config.toml
model = "image diffusion model"
cond_dim = 128
residual_init = "scaled_by_depth"
ema_decay = 0.995
Rows from block 5, named by matrix and row number. Rows with one number belong to one channel. Each number is 128 + 32 x the weight over the matrix's rms, rounded and kept within 0 to 255. All counts start at 0.
# convs0: first 3x3 conv (model.mid.0.convs.0.weight, 192x192x3x3), inputs 144-149, a 3x3 kernel for each
# convs1: second 3x3 conv (model.mid.0.convs.1.weight, 192x192x3x3, transposed), outputs 144-149, a 3x3 kernel for each
convs0.115 [154 104 179 126 142 138 136  92 156 115  80 179 133 111 111 148  96 122 140  92 178 138 160 115 129 146  98 183 190 156 137 144 184  76 173  87  97 166  95 146 151 102 111 170 145 119 135 118  79 157 137 193  63 105]
convs1.115 [130 155 183  87 175  99  93 116 136 143 152 103 113 135 102  68 115 137 147 139 121 121 166 139 129 135  78 130 177  83 101 129 126  85 138 126 163 133 136 133  68 165 157 152  89  94 223 151  87  79  91 126 163 106]
convs0.116 [ 62 172 108 164  66 111 137 142 121 129 121  93 134 163 139 175 120 133 141 161 100 104 101 135 143 136  59  97 184 113  64 171  78 153 223 134 167  89  74 140 141  90  59 196 127 101 166  91 130 193  68 124 163 180]
convs1.116 [135 130  93 160 109 142 137 169  98 107 143 131 110 124 144  99 124  80 123 128  84 121 192 123 186  67 191 196  92 145 129  54 170 129 138 189 112 163  82 118 201  91 135 144  91 111 123 114 183  82  91 129 103 203]
convs0.117 [123  99 144 135 134 147 171 122 190  67 169 110 109 125 147 119 189 102 113 152 120 140 115 167 116  92 143  68 136 118 158 142 121 156 197  73  92 150 170 124 136  86  81  93 135 135 111 104 155 114 136 152 136 146]
convs1.117 [153  83 161 141 128 106 152 114 128 103 146 150 158 133 143 117 150 122 150  85 161 131 116 152 131 146 133 132 130 113 117 120 102 100  92 139 120 155 128 121 121 143 107 184 106 123 124 123 111 117 134 134  99 133]
convs0.118 [113 184  43  99  78 178 129 109 115 113  90 129 119 115 105 116 125  93 117 109 124 140 126  96 137 121  98 125 130 156 164 157  71 154 157 121  83 171 133 123 137 111  99 130 128 129 155 117 153 103 139 106 127 109]
convs1.118 [104 171 161 143  78 137 138 172 134 139 101 175 129 161 140 131 154 111 114 124 126 101 158 125 164 112 132 118  73 102 137 165 112 107 147 153 124 119 118 116  95 131 165 109 108 114 146 152 154  97 117  99 111 146]
convs0.119 [146 168 113 155  61 192 127 128 136 110  99 106 126 160 110 158 104 152 115  79 176 142 142 178 147 115 139 134 140 161 105 121  79 106 153 172  74 165 137 101 145 178 107 149 179 151 120 123 146 114  59 160 120 138]
convs1.119 [143 131 110 119 176 161 105 161 142 149 112 142 105 152  86 103 152 124 144 170 126 126 109 104 182 160 148  90 101 141 122 119  95 149 146 157 164 138 124 177 159 103 152 142 109  99 161 155 202 131  85 187 129  86]
convs0.120 [120 180  94 127 150  94 104 143 122 133 164 107 102 158 119 149 140  98  93  75 132 127 180 103 119 125 117 175 142 101  76 164 173 126 129 140 113 138 112 103 120 157 141 104 100 165  89 142 129 152 107 124 142 137]
convs1.120 [153  96 149 178  78 129 105  80 149  74 128 136 170  93 120 113 133 112 124 164  94 164  87 125 177  74 158 110 131 177  95  57 176 155 179 104 189 105 113 124 214  94 163 126  70  91 103 162  78  83 173 103 161 148]
convs0.121 [162  78 188 115 124  92 110 120 172  90  88 155 110 106 117 134 104 166 140 123 141 140  94 102 157 123 127 116 161 136 138 141  90  63 153 125  97 150  78 158  97 117 127 161  56 134 137 118  98 154 114 130 128  96]
convs1.121 [171 120  98 118  82 141 134  90 134 101 132 102 195  93 131 111 132 143 100 106 139 119 121  71  92 124 126 129 132  91 176 126 146 126 140  99 118  93 153  76 159  92 126 105 139 120 175 100 114 148 171 130 100 167]
convs0.122 [113 158 126 112 121 103 134 149 131 147 227  92 138  73  83 144 136 172 133 158  90 146 115 132 149 119 140 106  35  82 174  62  96 134 182 206 122 161 167 141 119 102 144  69 179 140  90  90 149 139 143 129 106 129]
convs1.122 [110 180  99 162 139  97 104  41 109 119 147 161  90 191 145  92 100 126 119  74 121 139 100 152 137 133  92  93  73 133 154 162 110 183 209 182 146 164 139 112 117 150  91 147 136 140 104 131 116 108  64 153 153 142]
convs0.123 [119 121  96 174 136 128 133 126 134 101  91  98 108 142 132  93 175 134  88 129 161 146 175  37 148 110 115 129 134  99  96 187 169 122  79 137 125 169  93  98  84 101 242  71 101 138 119 127 114 157 129 113 104 144]
convs1.123 [194 108 117 121 146 128 164  86 158 154 145 133 135  74 174 147 111 105 131 149 120 147  85 155 118 144 141 110 131 135 173 177  89  90 153 127  93 163 134 120 114 155 133 152 114 127 151 160 102 132 122  89 158 108]
convs0.124 [180  71 124 139 164 156 121 148 103 143 150 117 110 130 133 120 143  87 146 130 130 127 151  96 146 156  68 196 109 137 107 140  87 177  42 153 184 136  93 102 160  67 185  18 168 111  92 117 136 169 141 148 124  87]
convs1.124 [139  64 170 166  71 117 122 173 130 158  78 127 102 109 171 156 148 117 112 112 123 164 108 130 140 112 159 107 194 147 137 105 188 140  78 111 121 131  93 141 182  83 173  90 131 151 129 152 144 115 128  88 145 119]
convs0.125 [158 180 109 113 186 126 183 162  84 148 128 123 191 109 132 143 111 138 118 141 151 120 148 127 172 136 103 119  95 111 128 140 153  94 102 170 144 120 135  88 135 125 144 109  84 133 146 145 161  94 133 121 128 139]
convs1.125 [173 124 149 137 135 141 162  74 143 137 129 111  63 172 166 167  62 151 143 146  71 110 127 162 130 145 142 122 126 167 113 108  75 101 152 140 140  97 125 133  95 160 153 105 137 128  79 172 127 108 119 129 134 139]
convs0.126 [103  95 159 119 137 123 146 149 127 101 155 159 125 162 135 150 154 117 187 128 101 108 125 143 160  89  96 148 154 117 117 137  64 143  84 117 139 143 112  70 136 116  96 108 137 134 107 142 110 136  73 113 117 156]
convs1.126 [162  95 146 128  74 119 151 136 118 159 125 155 102 114  98 133 166  90  97 154  91 106 156 111 144 129 116  94 153 135 155  99 156  90 109  81  81 100 154 144 122 193 168 118 153 121 132  82 156 187 167  94 161 104]
convs0.127 [117 115  94 102  94 174 128 104 107 128 142 140  86 142 114 100 101 121 118 145 107 118 151 125 158 113 142  98 169 116  89 119 102 156 126 111 143 142 114 129 155 178 136 135 134 123 136 142 130 130  91 144 161 124]
convs1.127 [ 71 158 112 112  92 178 137 165 125  92 110  84 111 129 185 184  92 150 129 140  83  91 190 144 123  88 141 173 127 127 203  92  92 138  58 159 112 117 162  93 133 141 123 122  86 128 113 142 122 123 139 116 122 108]
convs0.128 [143 189  95  94 103 147 164 171  69 125  61 164  86 130 163 186 152  68 161 143 146  59 183  98 106 179 115  51 114 206 139  88 148  71 255 154  82 146 169 115 158 127 151 123  78 129 132 102 132 134  42 147 165 200]
convs1.128 [107 147 103 125  38 197 108 179 175  57 136 131 133 126 181 128 177  98 113 149 106 141 122 146  90 138 152 134  58 154  92 255 125  77 111 178 132  81 154 109 171 162 118  97 100  39 127 189  76 192 130 127 121 155]
convs0.129 [128 135 133 136 135 105 125  95 163 115 136 129 178 108 111  83 114 133 108 145 126 148 142 156 131 130 140 130 156  97 102 211 130 140 128 205 103 129 154 103 131 161 143  95 106 121 131 137 148 143 130 127 119 142]
convs1.129 [158 148 109 148 100 122 142  97 115 136 150 111 123 181  93 120  86 152 121 119 156 122 134 122 125 151 116 132 132 101 186 104 150 119 132 127 120 115 114 139  90 134  92 127 128 120 100 121 150 151 133 138 150 127]
convs0.130 [121 132 103 140 122 117 129 129 111  99 112 102 119 122 102 126 133 139 136 125 111 147 148 117 149 124 134 122 118 122 104 114 131  99 130  89 126 128 132 149  96 164 122 140 135 127 121 112 143 123 129 124 138 101]
convs1.130 [139 108 125  98  93 120 129 120 129 122 106 119 127 134 137 112 129 110 123 166 123 134 138 129 126 105 130 138 128 144 142 123 130 123 133 115 129 148 131 133 140 132 144 113 118 138 116 115 144 137 124 109 119 130]
convs0.131 [151 112 155 113 168 131 134 107 113 144  98 134 136  94  80 138 124 119 133 127 139 104 131 118 125  96 119 142  92 130 101 104 138 149 142 136 126 121 104 145  72 146 119 149 148 142 126 170 110 119 127 111 133 105]
convs1.131 [141 161 104 127  99 115 110 133 123 134 143 111 116 143 108 144 119 141 160  89 157 148 153 128 108 131 111 101 170 151 124 108 158 119 159 110 110 122 145 122 120 113 137 139 135 122 132 116 103 150 130 100 172 138]
convs0.132 [123 109 124 119 104 100 138 135 122 123 110 146 140 139 115 117 119 131 118 123 132 123 135 140 104 116 146 127 134 133 109 150 106 165 133 140 123 135 141 105 159 110 121 117 130 177 143 135 142 125  84 116 116 134]
convs1.132 [131 139 131 118 122 135 125 130 128 136 131 122 117 138 123 115 137 128 134 123 130 123 134 136 125 137 124 125 133 133 135 121 121 115 136 125 139 122 137 142 123 127 120 135 140 125 119 137 133 109 127 125 132 122]
convs0.133 [ 85  89  92 158  78 211 102 107 146  90 132 169  99 145 119  74 126 227 146  87 140 122 159 132 204 130  84 165 106  78 114 119 153 182  99 169 163 161 148 110  53 183 111 119  59  72 172  80  85 142 139 131  63 122]
convs1.133 [ 77 160  79 218 134 132  66 179 136 112 118 199 127  96 147 122 163  71 136 168   9 111 134 131 115 158 161 116 169  49 163 209 141 139 152 132 137 131 190  85 153 168  90  94 119 137  80 164 122 155 135 118 149 141]
convs0.134 [178 119 143 126 103 140 121  74 123 137 178 132 112 173 131 110 135 110 116 101 124 224  48 154 114 116 115  82 212 132 149 160 127 137 141 115 160 156 112  70 105  95 114 180 105 119 125 147 187 129  69 127 193 106]
convs1.134 [ 76 198 152 151  49 182 130 161  59  73 135 129 115  92 168 109 163  80 103 119 169 115 156 127  78 130 206 157  82 161 145 136 106  70  81 194 121 142 117 210 183 147  61  95 159  84 195  56 163 119 151 133 105 120]
convs0.135 [133 121 102  33 171 149 106 104 158  70 140 140 103 120 158 116  78 146 134 121 165 147 109 110  97 118 128 176 135 164 126  76 138 113 141  82  82 200 140  94 138  65 109 119 255  99 163 139 193  80 107 106 151  89]
convs1.135 [157 137 127 104  95 120 153 122 159 111 106 132  65 186 114 159  88 169 145 152 152  72 114 125 130 151 119  75 151  73 181 227 170 130  97 106 142  79 154 134  79 176 110 123 121 154 131 101  61 157 137 132  17 193]
convs0.136 [129 121 147 108 177  59  75 202  89 103  82 205 119 216  61 161  45 187 124 160 144 111 130 117  22 159 111 103 193  67  86  99 204 165  86  56  90 199 103 165  44 151 102 173 148 113 142 182 119 192 105 138 143 147]
convs1.136 [184  77 161 107  99 155 112 144 127 202 121 102  78 131 122 126  98 119 164 114 195  94 158 137  81 117  82  35  86 136 195  74 159 113 142 191 121 152 173  90 202 169 101  88 115 113 113 159 115 160  59 186 143 120]
convs0.137 [157 172 139 118 125  52 162  50 130 132 158 107 145  36 150 130 107 131 120 224  93 136 105 151 116 146 129 122  45 204 120 251  74  77  79 162 136 114 178 103  97 185 122 134 110 176  90 209 117 156  78  65 140 215]
convs1.137 [117 147 142  45 136 149 216 118  66  91 137  98  96 166 115 192 100 122 131 120 158 126 133  90 163 105 160 168 144  83 168 101 122 121 162 123  64 169 106 153 164 146 176 135 114 167  65 128 158 112 133 171 139 143]
convs0.138 [162 144  53 246  79 183  59 200 118 195 163 177  87 139 113 208 146  70 134 111 133  56 199 223 129 172 117  40 159 171 181  84 189 191  96 181 155 200 131 148 110 134 194  74 145  81  85  86 176 110 157 161 141 165]
convs1.138 [216  94 115   0 121 152 217 115  63 202 101  73  95 107 178 133 109  70 193  84 187  84  99 103  81  93 206  88 190  61 108 179 102  17 122 209  91 153 177 141 132 127 183 116 142 155  79  81 122 224  33 106 131 188]
convs0.139 [140 131 163 137  98 142 134 117 130 151 120 158  50 160 104 164 128 117 156 101 118 114 152 117 131 131  83 129 120 132 148 139 118 118 137  92 176  81 153  93 163 111 155  76 127 138 145  79 153  73 184  89 106 125]
convs1.139 [ 54 144 110 160 168 114 136 152  89 112 110  76 215 110 156 181 110 116  80 133 188 111  92  87 155 143 142  97 116  65 168  92 154 108 142  73 156 152 182  87  72 139 153 116 134 143 148  91 223 161 119 104 101 146]
convs0.140 [123 121  85 135 162 138 162 136 131 145 130 125  82 113 116 149 112 151  96 129 115 140 113 149 146 116 143 138  94 192 192 117 126 103 162  99 143 158 139 177 138 113 109  93 131 168 121 130 126 122 133 113 125 122]
convs1.140 [100 157 127 148 129 146 119 131 143 157 138 152  95 130 149 158 108 149 146 155 135  93 146 112 155 118 154 106 126 121 116  89 114 139 141 154 114 167 100 114 144 162 133 150 112 133 120 130 109 148 103 118 141 132]
convs0.141 [136  99 105 133 153 194 145  97 122  99 133 119 166 128 100 141 118 178 144 102 168 140 130 165 141 148  87 124 131 109 116 138 103 144  90 110 133 102 118 197 174  84 148 110 107 164  90 163 113 136 154 135 130 147]
convs1.141 [130  85 118 109 133 146 157 121 135 140 133  84 122 136 132 135 140 121 172 137 109 102 142  75 146 124 146 116 157 122 119 131 119 129 120 138 112 164 115 144  80  74  87 134 165 115 147 160  92 144 150 130 119 108]
convs0.142 [142 150 167 212  52 140 149  95 159 122 115  96 181 148  48 195 135 165 151  84 118 118 133 140 148  80 114 181  99  82 137 174 104 131 115  60 116  85 157 174  61 118 158 150 148 118 176 146  63 125 148 133 123 141]
convs1.142 [109 185 123 195  95 135 100 130 111 137 158  96 127 142 102 133  90 200 195 141  79 125 111 126 142 137 100 135 146 207 157  86 142 119 141  94 122 165  73 175 114  91  75 132 198 163  30 165 145 115 152 109 130 129]
convs0.143 [130 140 103 125 161 119 122 142 131 125  95 120 120 153 162 141 103 121 159 112 112 115 131 143  93 140 130 119 123 130 107 114 114 113 131 134 122 144 128  82 130 106 170 129 101 109 146 135 140 106 139 101 145 111]
convs1.143 [106 115  92  95 120 158 161 138 101  91 142 119 123 122 154 134 104 154 112 138 142 131 120 157 122 134 119 134 104 112 114 152 112 130 108 142 121 165 101 126 138 135 171 106 128 108 142 127 129 124 131 150 116 158]
convs0.144 [131 143 126 126  99 127 139 169 129 174 106  99 121  87 157 118 101 131  90  87 126  90 136 155 125 153 132 179  89 134 228  81  90 196  72 114 159 144 121 106 169 156 128 124 142  91 129 154 164  76  95 141  64 142]
convs1.144 [183  94 124  97 157 159 136  89 121 169 128 123 119 148 151 154  90 126 104 127 142 172 118 143 144  95 159  89 131 158  71 188 115 143 229  95 150 123 151 157 118 120  83 134 144 181 137 129 162  72  82 147 126 111]
convs0.145 [ 81 115 235 147  80 188  94 139 111 140 114 125 135 110 191 103 107 144 143 113 162 138 152 122 174 121 109 122 138 172 143  84 146 146  91 204 170  94 157  66 155 124 147 130 147 145 110 119  68 158 135 130 112 110]
convs1.145 [118 174 118 146 173 105 116 132  60 130 100 150 109 189 144 165  84  78 117 166  83  98 117 131 162 118 137 142 136 135 152 102  76 152 102 137 163 184  88  98  96 115 145  73 145 137 168  67 162  95 196 194  95  89]
convs0.146 [136 135 111 201 128  93 109 135 157 133 101 128 148 115 164 134  93 147 123 124 143 173 138  76 125 161 105 122 164  70 127 101 124 135 149 141 136  90 148 134 100 106  86 181 124 136 133 145 134 137 145 120 133 143]
convs1.146 [150 165 131 142 126 120 122 114 129 159 126 136 103 118 140 175  82 143 155 128 143  81 130 121 127 147 118  98 104 102  85 118 129 159 145 129 118 122 180 152 160 138 117 133 125 123 145 138 138  96 151 136 115 128]
convs0.147 [ 97 121 125 106 174  46 160 125 155 133  98 154  90 111  99 160 158  81 160 197 137 117 141 114  88 115 128  82  93 133 115 135 125 137 106 148 123 147 120 109 126 166  86 183  99 133 121 157 149 116 127 161 149 182]
convs1.147 [135  80  97 132 209 120 146 107 162 120 138 152 119 102 116 157  98 126 116  99 161  93 168  72  95 112 177 101  92 113 188  99 162 111  84 151 126 137 134 169 118 115 107 106 110 133 117 105 155  89 149 174 105 126]
convs0.148 [127 142 150 170 136 119  84 152 120 148 146 100  97 133 135 109 127 146 108 175 116 129 133 127 116 123 106 116 107 117 143 116 110 162 129 140 134 130 152 160 107 112 145 144 138 122 130 111 120 143 133 126 143 140]
convs1.148 [126 132 127 145 113 119 127 122 124 138 133 132 150 107 144 111 119 142 120 124 136 147 147 154 141 111 147 148 111 144 140 104 141 128 118 126 123 135 105 122 125 139 137  87 144 110 109 111 162 128 119 144 117 135]
convs0.149 [143 145 167  86 155 102 147 112 133 118 127 131 102  89 158 117 141 104 155 115  98 127 122 134 126 133 154  95 135 141 150 160 162  82  99 105  96 160  80 122  94 127 175 189 101 134 162 131 102 146  90 134 138 154]
convs1.149 [120 126 129 168  91 146 122 136 113 164 136 157  93 139 143 111 139  90 130 129 140 129 122 119 124 125 164  83 131 134 139 122 148  78  91 142  82 135 104 158 153 131 149  96 151 130 139 139 170 154 139  67 126 108]
convs0.150 [132 228  93  88 130  96 219  95 134 103 198 137  85 160 125 178 127  98 129 139 126  95  52 161 153 110 147 234 103  53 116 112 197 203 128 130 125  91 138 129  72 193  94 193 188 192  44 143  85 128 101 109 164 177]
convs1.150 [ 92 157 193 177  85 113  92 103 180 182 121 137 131  74 119 171  82 118 121  86 156 145 183 133  86 169 153  32 188 168 174 108 127 144  89 115 153  91 126 152 169  89 134  91 129  94  92 197 145  69 164 134 176  80]
convs0.151 [111 150 129 119 199 167 106  91 109 112  74 148 101 203 138 135 115 152 115  92 135 165 115 103  88 112 154 149 117 125 189  83  61 116 152  63  88 166 155 172 155 150 132 103 120 102 144 106 128 116 134 138 123 133]
convs1.151 [119 190 129 155 161 127 133  71 148 164 124 141 132 128 121  80 103 115 113 162  97 124 170  94 130 163  87 115 175 112 129 127 123  79 208  94 139  68 169 120 133 104 152 139 111 159  37 145  96 154 131 151 185 136]
convs0.152 [120 168 138 116  91 167  95 117 127  86 155 123 169  74 158 104  76 108 145 117 113 131 151 100 141 166 119 114 137 166  85 115 122 170 148 141 140 152 127 110 116  90 143 103 126 129 109  88  89 178 124 158 115 126]
convs1.152 [ 73 139 123 116 145 119 155  69 123 154  64 119 143 160 102 177 101 142 144 147  81 104 113 132 129 159 132 107  91 106 144 109 153 153 129 109 135 114 119 159 167 144 129 150 141 150 161 119 165 124 125 164  85 134]
convs0.153 [118 107 184  74 144  60 100 159 187 164 194  64 202  19 178  87 160 164 137 169 116 101 145 110 158 113 194   0 188 113 128 144 138 179  84 144 235 115  63 143 140  71 184  58 166 117 139 139 121 141 104 159  98 130]
convs1.153 [ 99 104 158 173 167 139 104  47 166 131 151 128  81 157  80 150  59 151 131 174  86 130  91 182  98 112 194 141  80 191 153 189 153 175 139 143  80 120  76 201 122 121  90 144 134 126 121  60 146 127 154 146 178 189]
convs0.154 [137 154 107 120 123 121 146  92 153 132 160 105 111 143  97 184 100 135 146 141  88 122 134 119 162 132 139 149 141 153 118 134 113 138 126 131 117  88 113 155 125 141 104 116 130 156 114 105 131 103 133 134 136 124]
convs1.154 [169 152 130 111 163 147 119 130 109 131 163 125 112 115 124 122  97 118 137 133 133  98 147 123 171 135 126 139 118 179 101 144 152 126 121 154  91 161 134 140 156 139 118 148 108 112 129 146 168 140  98  56 152 134]
convs0.155 [172  76 151 143 104 140 136 151 142 182 120 138 125 130 146  97 137 131 135 107 115 124 104 134 101 133 137 125 124 141 111 125 147 137  94 141  74 141 119 142 129 150 139 160 134 103 135 141 140 158 120 123 131 148]
convs1.155 [139 152 144 120 109 139 102 119 105 163 127 117  75 134 124 133 140 147 174 110 115 139 154 141 106 111 161 125 107 119 102 134 147  87 109 149 132 135 116 152 117 107  83 126 118 124 141  89  93 143 135 161 106 145]
convs0.156 [110 101 136  64 200 156 130 116  80 128  75 100 108 109 158 145 182 107 155 179 118 139 135 115  78 123 157 142 154 136 111  90  67 121 152 117 121 133 135 145 134 156 159 169 126 159 112 102 126 122 148 123 101 134]
convs1.156 [159 132 144 104 113 133 111 120 120 130 167 147 113 134 171 101 107 125 144 120 132 122 127 156 176  54 114 115 113  98  90 171 135 118 120 141 165 136 146  95 133 147 140 155 130 115 128 104 134 161 140 122 145 137]
convs0.157 [115 130 124 109  99 114  91 107 129 129 160 174  91  90 118 154 166  86 121 172 109 121  96 144 102 133 125 186 190 102 188  91 142 152 155 119 169 124 130 104 127 132 137 129 142 125 128 101 179 136  59 118 144 119]
convs1.157 [126 154 178  95 144 124 155 103 118 109 152  98 169 110 169 140 120 117 165 156 137 145 133 137  62 133 140 103  68 146  98 171 112 125 115 104 148 191 124 151 118 131  57 136 163 124 147 129 133  93  87 172 109 144]
convs0.158 [119 125 122 122 155  91 137 101 147  94 130 127  88 111 145 149 128 125 113 146  78 126 137 122 159 135 112 133 114 108 105 167 152 135 170 151 199 176  67 125 176 152 128 122 133 108 165  98 146 100 120  95 165  90]
convs1.158 [ 96 132  92 170 114 122 106 105 123 140 162 152  85  93 120 151 149 142 147 133 115 126 126 117 142 126 100  89 168 137 108 156 137 140  76 143 177  98 100 153  82 152 141 172 124  91 102 130 151 124 154 118 140 183]
convs0.159 [ 67 118 173  95 128 112  66 124 155 107 161 138  66 185 143 129 131 118 177 142 142 126 113  96  49  58 157 106 163  82 144 118  84 107  78 112 121 170  96 100 114 144  89 163 152 165 159 119 116 147 145 144 107 163]
convs1.159 [168 140 128 195 102 136 138 120 119 102 138 134 128 132 174 122 103 179  96 147 105 124 120 203 104 155  86 141 133 160 149 100 100 135 108 140 130 131 184  71 210  65 134  84  98 131  99 118 102 120 189  89 135 107]
convs0.160 [162 173 117 109 157 144 138  92 135 170 139 142 128 127 124 126 128 125 112 141 143 156 156 133  78 116 112 114 105 139 131 147 115 167  96 113 145 142 119 154 143 114 130  86 123 125 137 149 128 138 130 100 168  67]
convs1.160 [116  96 124 165 121 111 169  83 122 132 116 102 107 125 100 122 151 163 134  78 157 131 147 149 152 138 134 123 126 119 122 118 134 110 148 122 121  87 102 180 150 124 112 139 127 177 121 143 104 148 109 113 142 143]
convs0.161 [105 166  94 126 108 108 128 105 182 151 116 149 120  79  99 110 173 121 104  92 134 122 144 152 128 147 114  92 112 189 105 127 133 109 109 146 158 112 118 145 138 150  88  95 118 126 116 136 136 159 124 119 111 112]
convs1.161 [103 111 110 148 138 190 136  86  99 113 174 113 134 161 100 125 121 162 118 179 137 126 101  98 137 132 149 170 105 116 126 180  72 107 119 153 137  82 185 125 153 109 141 145  93 135 120 123 103 132 157 100 145  99]
convs0.162 [107 116 124  53  67 153 148 139 128 168 110  91  90 137 160 153 107  73 132 126 138  94 122 157 153 137 141 211 129 149 143 131 145 119  66 111 109 151 122  98 130 143 148 148 136 113 115 118 165 150 106 109 104 185]
convs1.162 [113 189  87 145 109 103  85 143 195 180  57 122 124 127 139 111 144 129 115 148  86 111 144 135 127 106 153 133 163 122 104 172  90 102 153 134 149  53 177 124  62 121 152 134  83 154 118 144 102 162  61 140 102 156]
convs0.163 [165 120  64 120 174 130 151 139 140 133 148 134 177  48 138 140 101 140 128 122 157 112 175 108 112  92 162 132 179 122 117  91 149 132 113 141 144 102 157  94 153 157 121  44  98  97 133 138 145 125 131  78 171  66]
convs1.163 [131  89 132 169  85 180 139 153  59  79 154 125 145 182 142 130  70 147  71 135 121  95 119 132 130 106 129 140  94 126 123 134 105 143 135 100 169 135  92 138  79 154 119 111 130 153  77 175 135  97  97 111 117 191]
convs0.164 [177 126 107 113 197 174 157 161 111 140 103  98 123 182 164 129 149 127 180  67 125 115 129 134 122 150 116 174 137 255 200 156 125 105 168 160  47 132 119 170 121 113 170  93  87 161  88 152 133 155  93 156  57 149]
convs1.164 [109 137 121 141  66 132  96 151 154 138  84 117 186  61 109 190 141  92 129 162 113  75 112 167 196 113 110 173 157 137 153 112 122 116 109  70 130 161  96 115  78  94 154 150 108 106 158 152  97 138 134 106 194  92]
convs0.165 [104 109 174 167 172  79 201 136 173 128  98 176 144  77 145 143 113 159 163 124 188 104 118 186 135  85 156 222 120 171 135 220 151  68  79 100 122  85 128 113 127 141 152 115 179 156 141 112 166  76 126 115 118  96]
convs1.165 [ 72  97 104 142 128  86 127 150 123  48 165 120 146 107 127 179 118 130 136 140 128 108 131 138 108 179 109 108 219  59  91 101 140 158 151  80  96 160  40 150 130 123 167 115 180 108 168 122 182 135 124 131 147  78]
convs0.166 [103 164 167 147 150 107 135 137 115 123 156 114 136 147  71 155  97 122 119 145 133 121  90 100 110 139 128 116 134 114 117 126 138 104  87 139 155 109 183 101 118 128 142 153 145  86 147 141 170  92 131 150 152 112]
convs1.166 [ 93 177  77  87 138 145 135 140 140 114 139 126 137 141  78 115 150 149 142 110 116 103 162 118 165 103 120 162  82 139 150 162 138 113 131  80 128 155  91 141  96 110 138 129 125 141 123 167  98  95 133 117 133 166]
convs0.167 [164 130  99 161 147 191 138 124 142  98 139  87 173  84 131 131 217 124 108 124 151 136 102 187 158 174 109 102 122 168 105 165  81  99 108 158 130 168 101 100 136 139 171  98 103 138 137  92 159 145 160 117 121 113]
convs1.167 [126 145 160 124 172 104 107 142 106  93 128 105 195  69 184 125 132 138  96 157 145 135 124 136 129 121 144 176  51 148 110 112 114 135 132 125  84 138 104 177  97 156 110 120 138 123  76 130 126 183 131 188  85 131]
convs0.168 [ 88 119 140 116  72 149 118 132  80 145 125 166  67 103 145 163 151 105  87 129 119 113 154 181 103 155 165 159 124 209 134  93 128  63 193  65 102 155 110  98  82 149 156  69 161 133 149 153 111 108  74 109 119 108]
convs1.168 [176 104 168 119 136 202 125 136  69 109 123 161 151 159  77  56 130 132 100 185 108 111 121 131 142 103 180 182  17 121 150 175 131 129  92  78 112 132 117 115 146 165 180 126 101 193 118 100  72 186  71 136 122 153]
convs0.169 [170 122 109  76 189 114 145  93 138 129 139 128 143 177  75 153 170 119 153 120 120 125  59 114 132 179 138 141 154 111 121  93 163 130 107 131 178 130  96 218 111 166  85 144 114 103  97 150 141 111 116 117 164  97]
convs1.169 [157 123 139 114 176 126 185 101 116 187  74 142 102  63 162 139 124  83  75  74 161  92 218 142 164 118 149 120 193  73 124  99 163 173 146 109 113  95 130 133 165 141 159 103 102 217 131 133 122  63 151 135 116 117]
convs0.170 [141 150 105 141  60  87 139 102 153 150 142 138   9 181 169 123  78 117 117 136 131 143 151 160  71 141  83  86 127 132  89 113 139  92 126  46 192 133  74 109 168 167  72 129 167 151 119 163 145 133 173 135 109 125]
convs1.170 [ 62 209  87 140 112 145 134 122 119 102 128 137 119 154 102 193 125 133  65 154 162 118 119 129 110  55  71  92 182  97 179 119 158 145 104 159 182 101 131  94 133 147  97 164 132 167 166 132 151  93 121  69 173 112]
convs0.171 [145 140  91  93 205 157 100 162 102 141 111 169  54 152  99 168 148  84 136 125 149 122  87 157 189 126 187  71  96 178  64 143  74 134 159 124 107 191 164 151 140 114 168 119  28 137 131 103 121 168 125 151 125 115]
convs1.171 [ 75 178 173 164  86  75 154 155  74 109  83 137 147 106 109 134  89 233  91 149 148 140 174  28 142 118 226 117  59 150 191 111 165 134 120  26 119  62 102 214  58 145 180 143 138 155 138  97 169 107 135  73 170 143]
convs0.172 [116 116 121 134 161 134 134 162  86 106 148 154 171 100 151  88 185 106 146 134 134  55 127 153 118 135 100 148 125 140 134 164  86 126 100 132 130  89 105 110 167 134 132 107 117 115 118  96 180 110  89 113 105 136]
convs1.172 [143 111 156 148  85 145 136 152  87 147 137  81  98 127 150 153  93 131 149 107 115 116 130 126 117 164 106 114 145  89 130 127  75  99 163 114 103 148 128 134  86  80 130 167 145 161  81 132 126 101 125 113 169  78]
convs0.173 [165 179 113  99 113 107 108  77 168  77  83 178  99 209  36 144 109 163 102  95 128 189 120 120 133  60 144  99 123 107 154 153 127 111 171  96 166 121 108 119 100 138 109 150 148 123 156 152 101 114 161  59 176 119]
convs1.173 [143 105  98 100 134 150 116 144 119  41 137 149 234 125 149  48 150 180  61 117 163 156 169 118 125 153 155 116  16 163 131 144 152 190  75 182 180 140 128  87 197 139  85 175  83 125 138 157 192  71 114  64 107 137]
convs0.174 [103 136 110 121 104  92 131 183 155 110 150 101 143 123  64 137 140 177  80 144 154 107  96  88 128  97 141 162 162  91  86 101 211 144 158  87 141  94 143 127 114 135 143 135 137 107 172 104  92 129 122 171  99 137]
convs1.174 [115 139  92 172 192  74 150 132 104 118 115 129 107 157 147 157 143 126 147 133 148 127 127 130 128 164 105 181  77 155  79  88 112 148 128 167 105  99 136 145 107 145 117 142 103 177 132 120 113  89 125 111 119 153]
convs0.175 [123 125 111  68  85  98 124 141 130  93 119 104 107  92 156 167 186 111 133  97 152  88 135 118 136 117 136 119 131 106 116 221 171 157 115 125 115 156 167 104 127  96 122 101 208 134 169  78 169 152 116 120 136 124]
convs1.175 [143 108 165 117 117 151 126 166 132 119  98 132 142 106 141 157 136 114 150 123 131 101 149 157 130 110 118 119 129 132 110 131 121 145 112 132 126 138  82 172 135 111 121 109 106 142  72 112  98 120 147 133 150 127]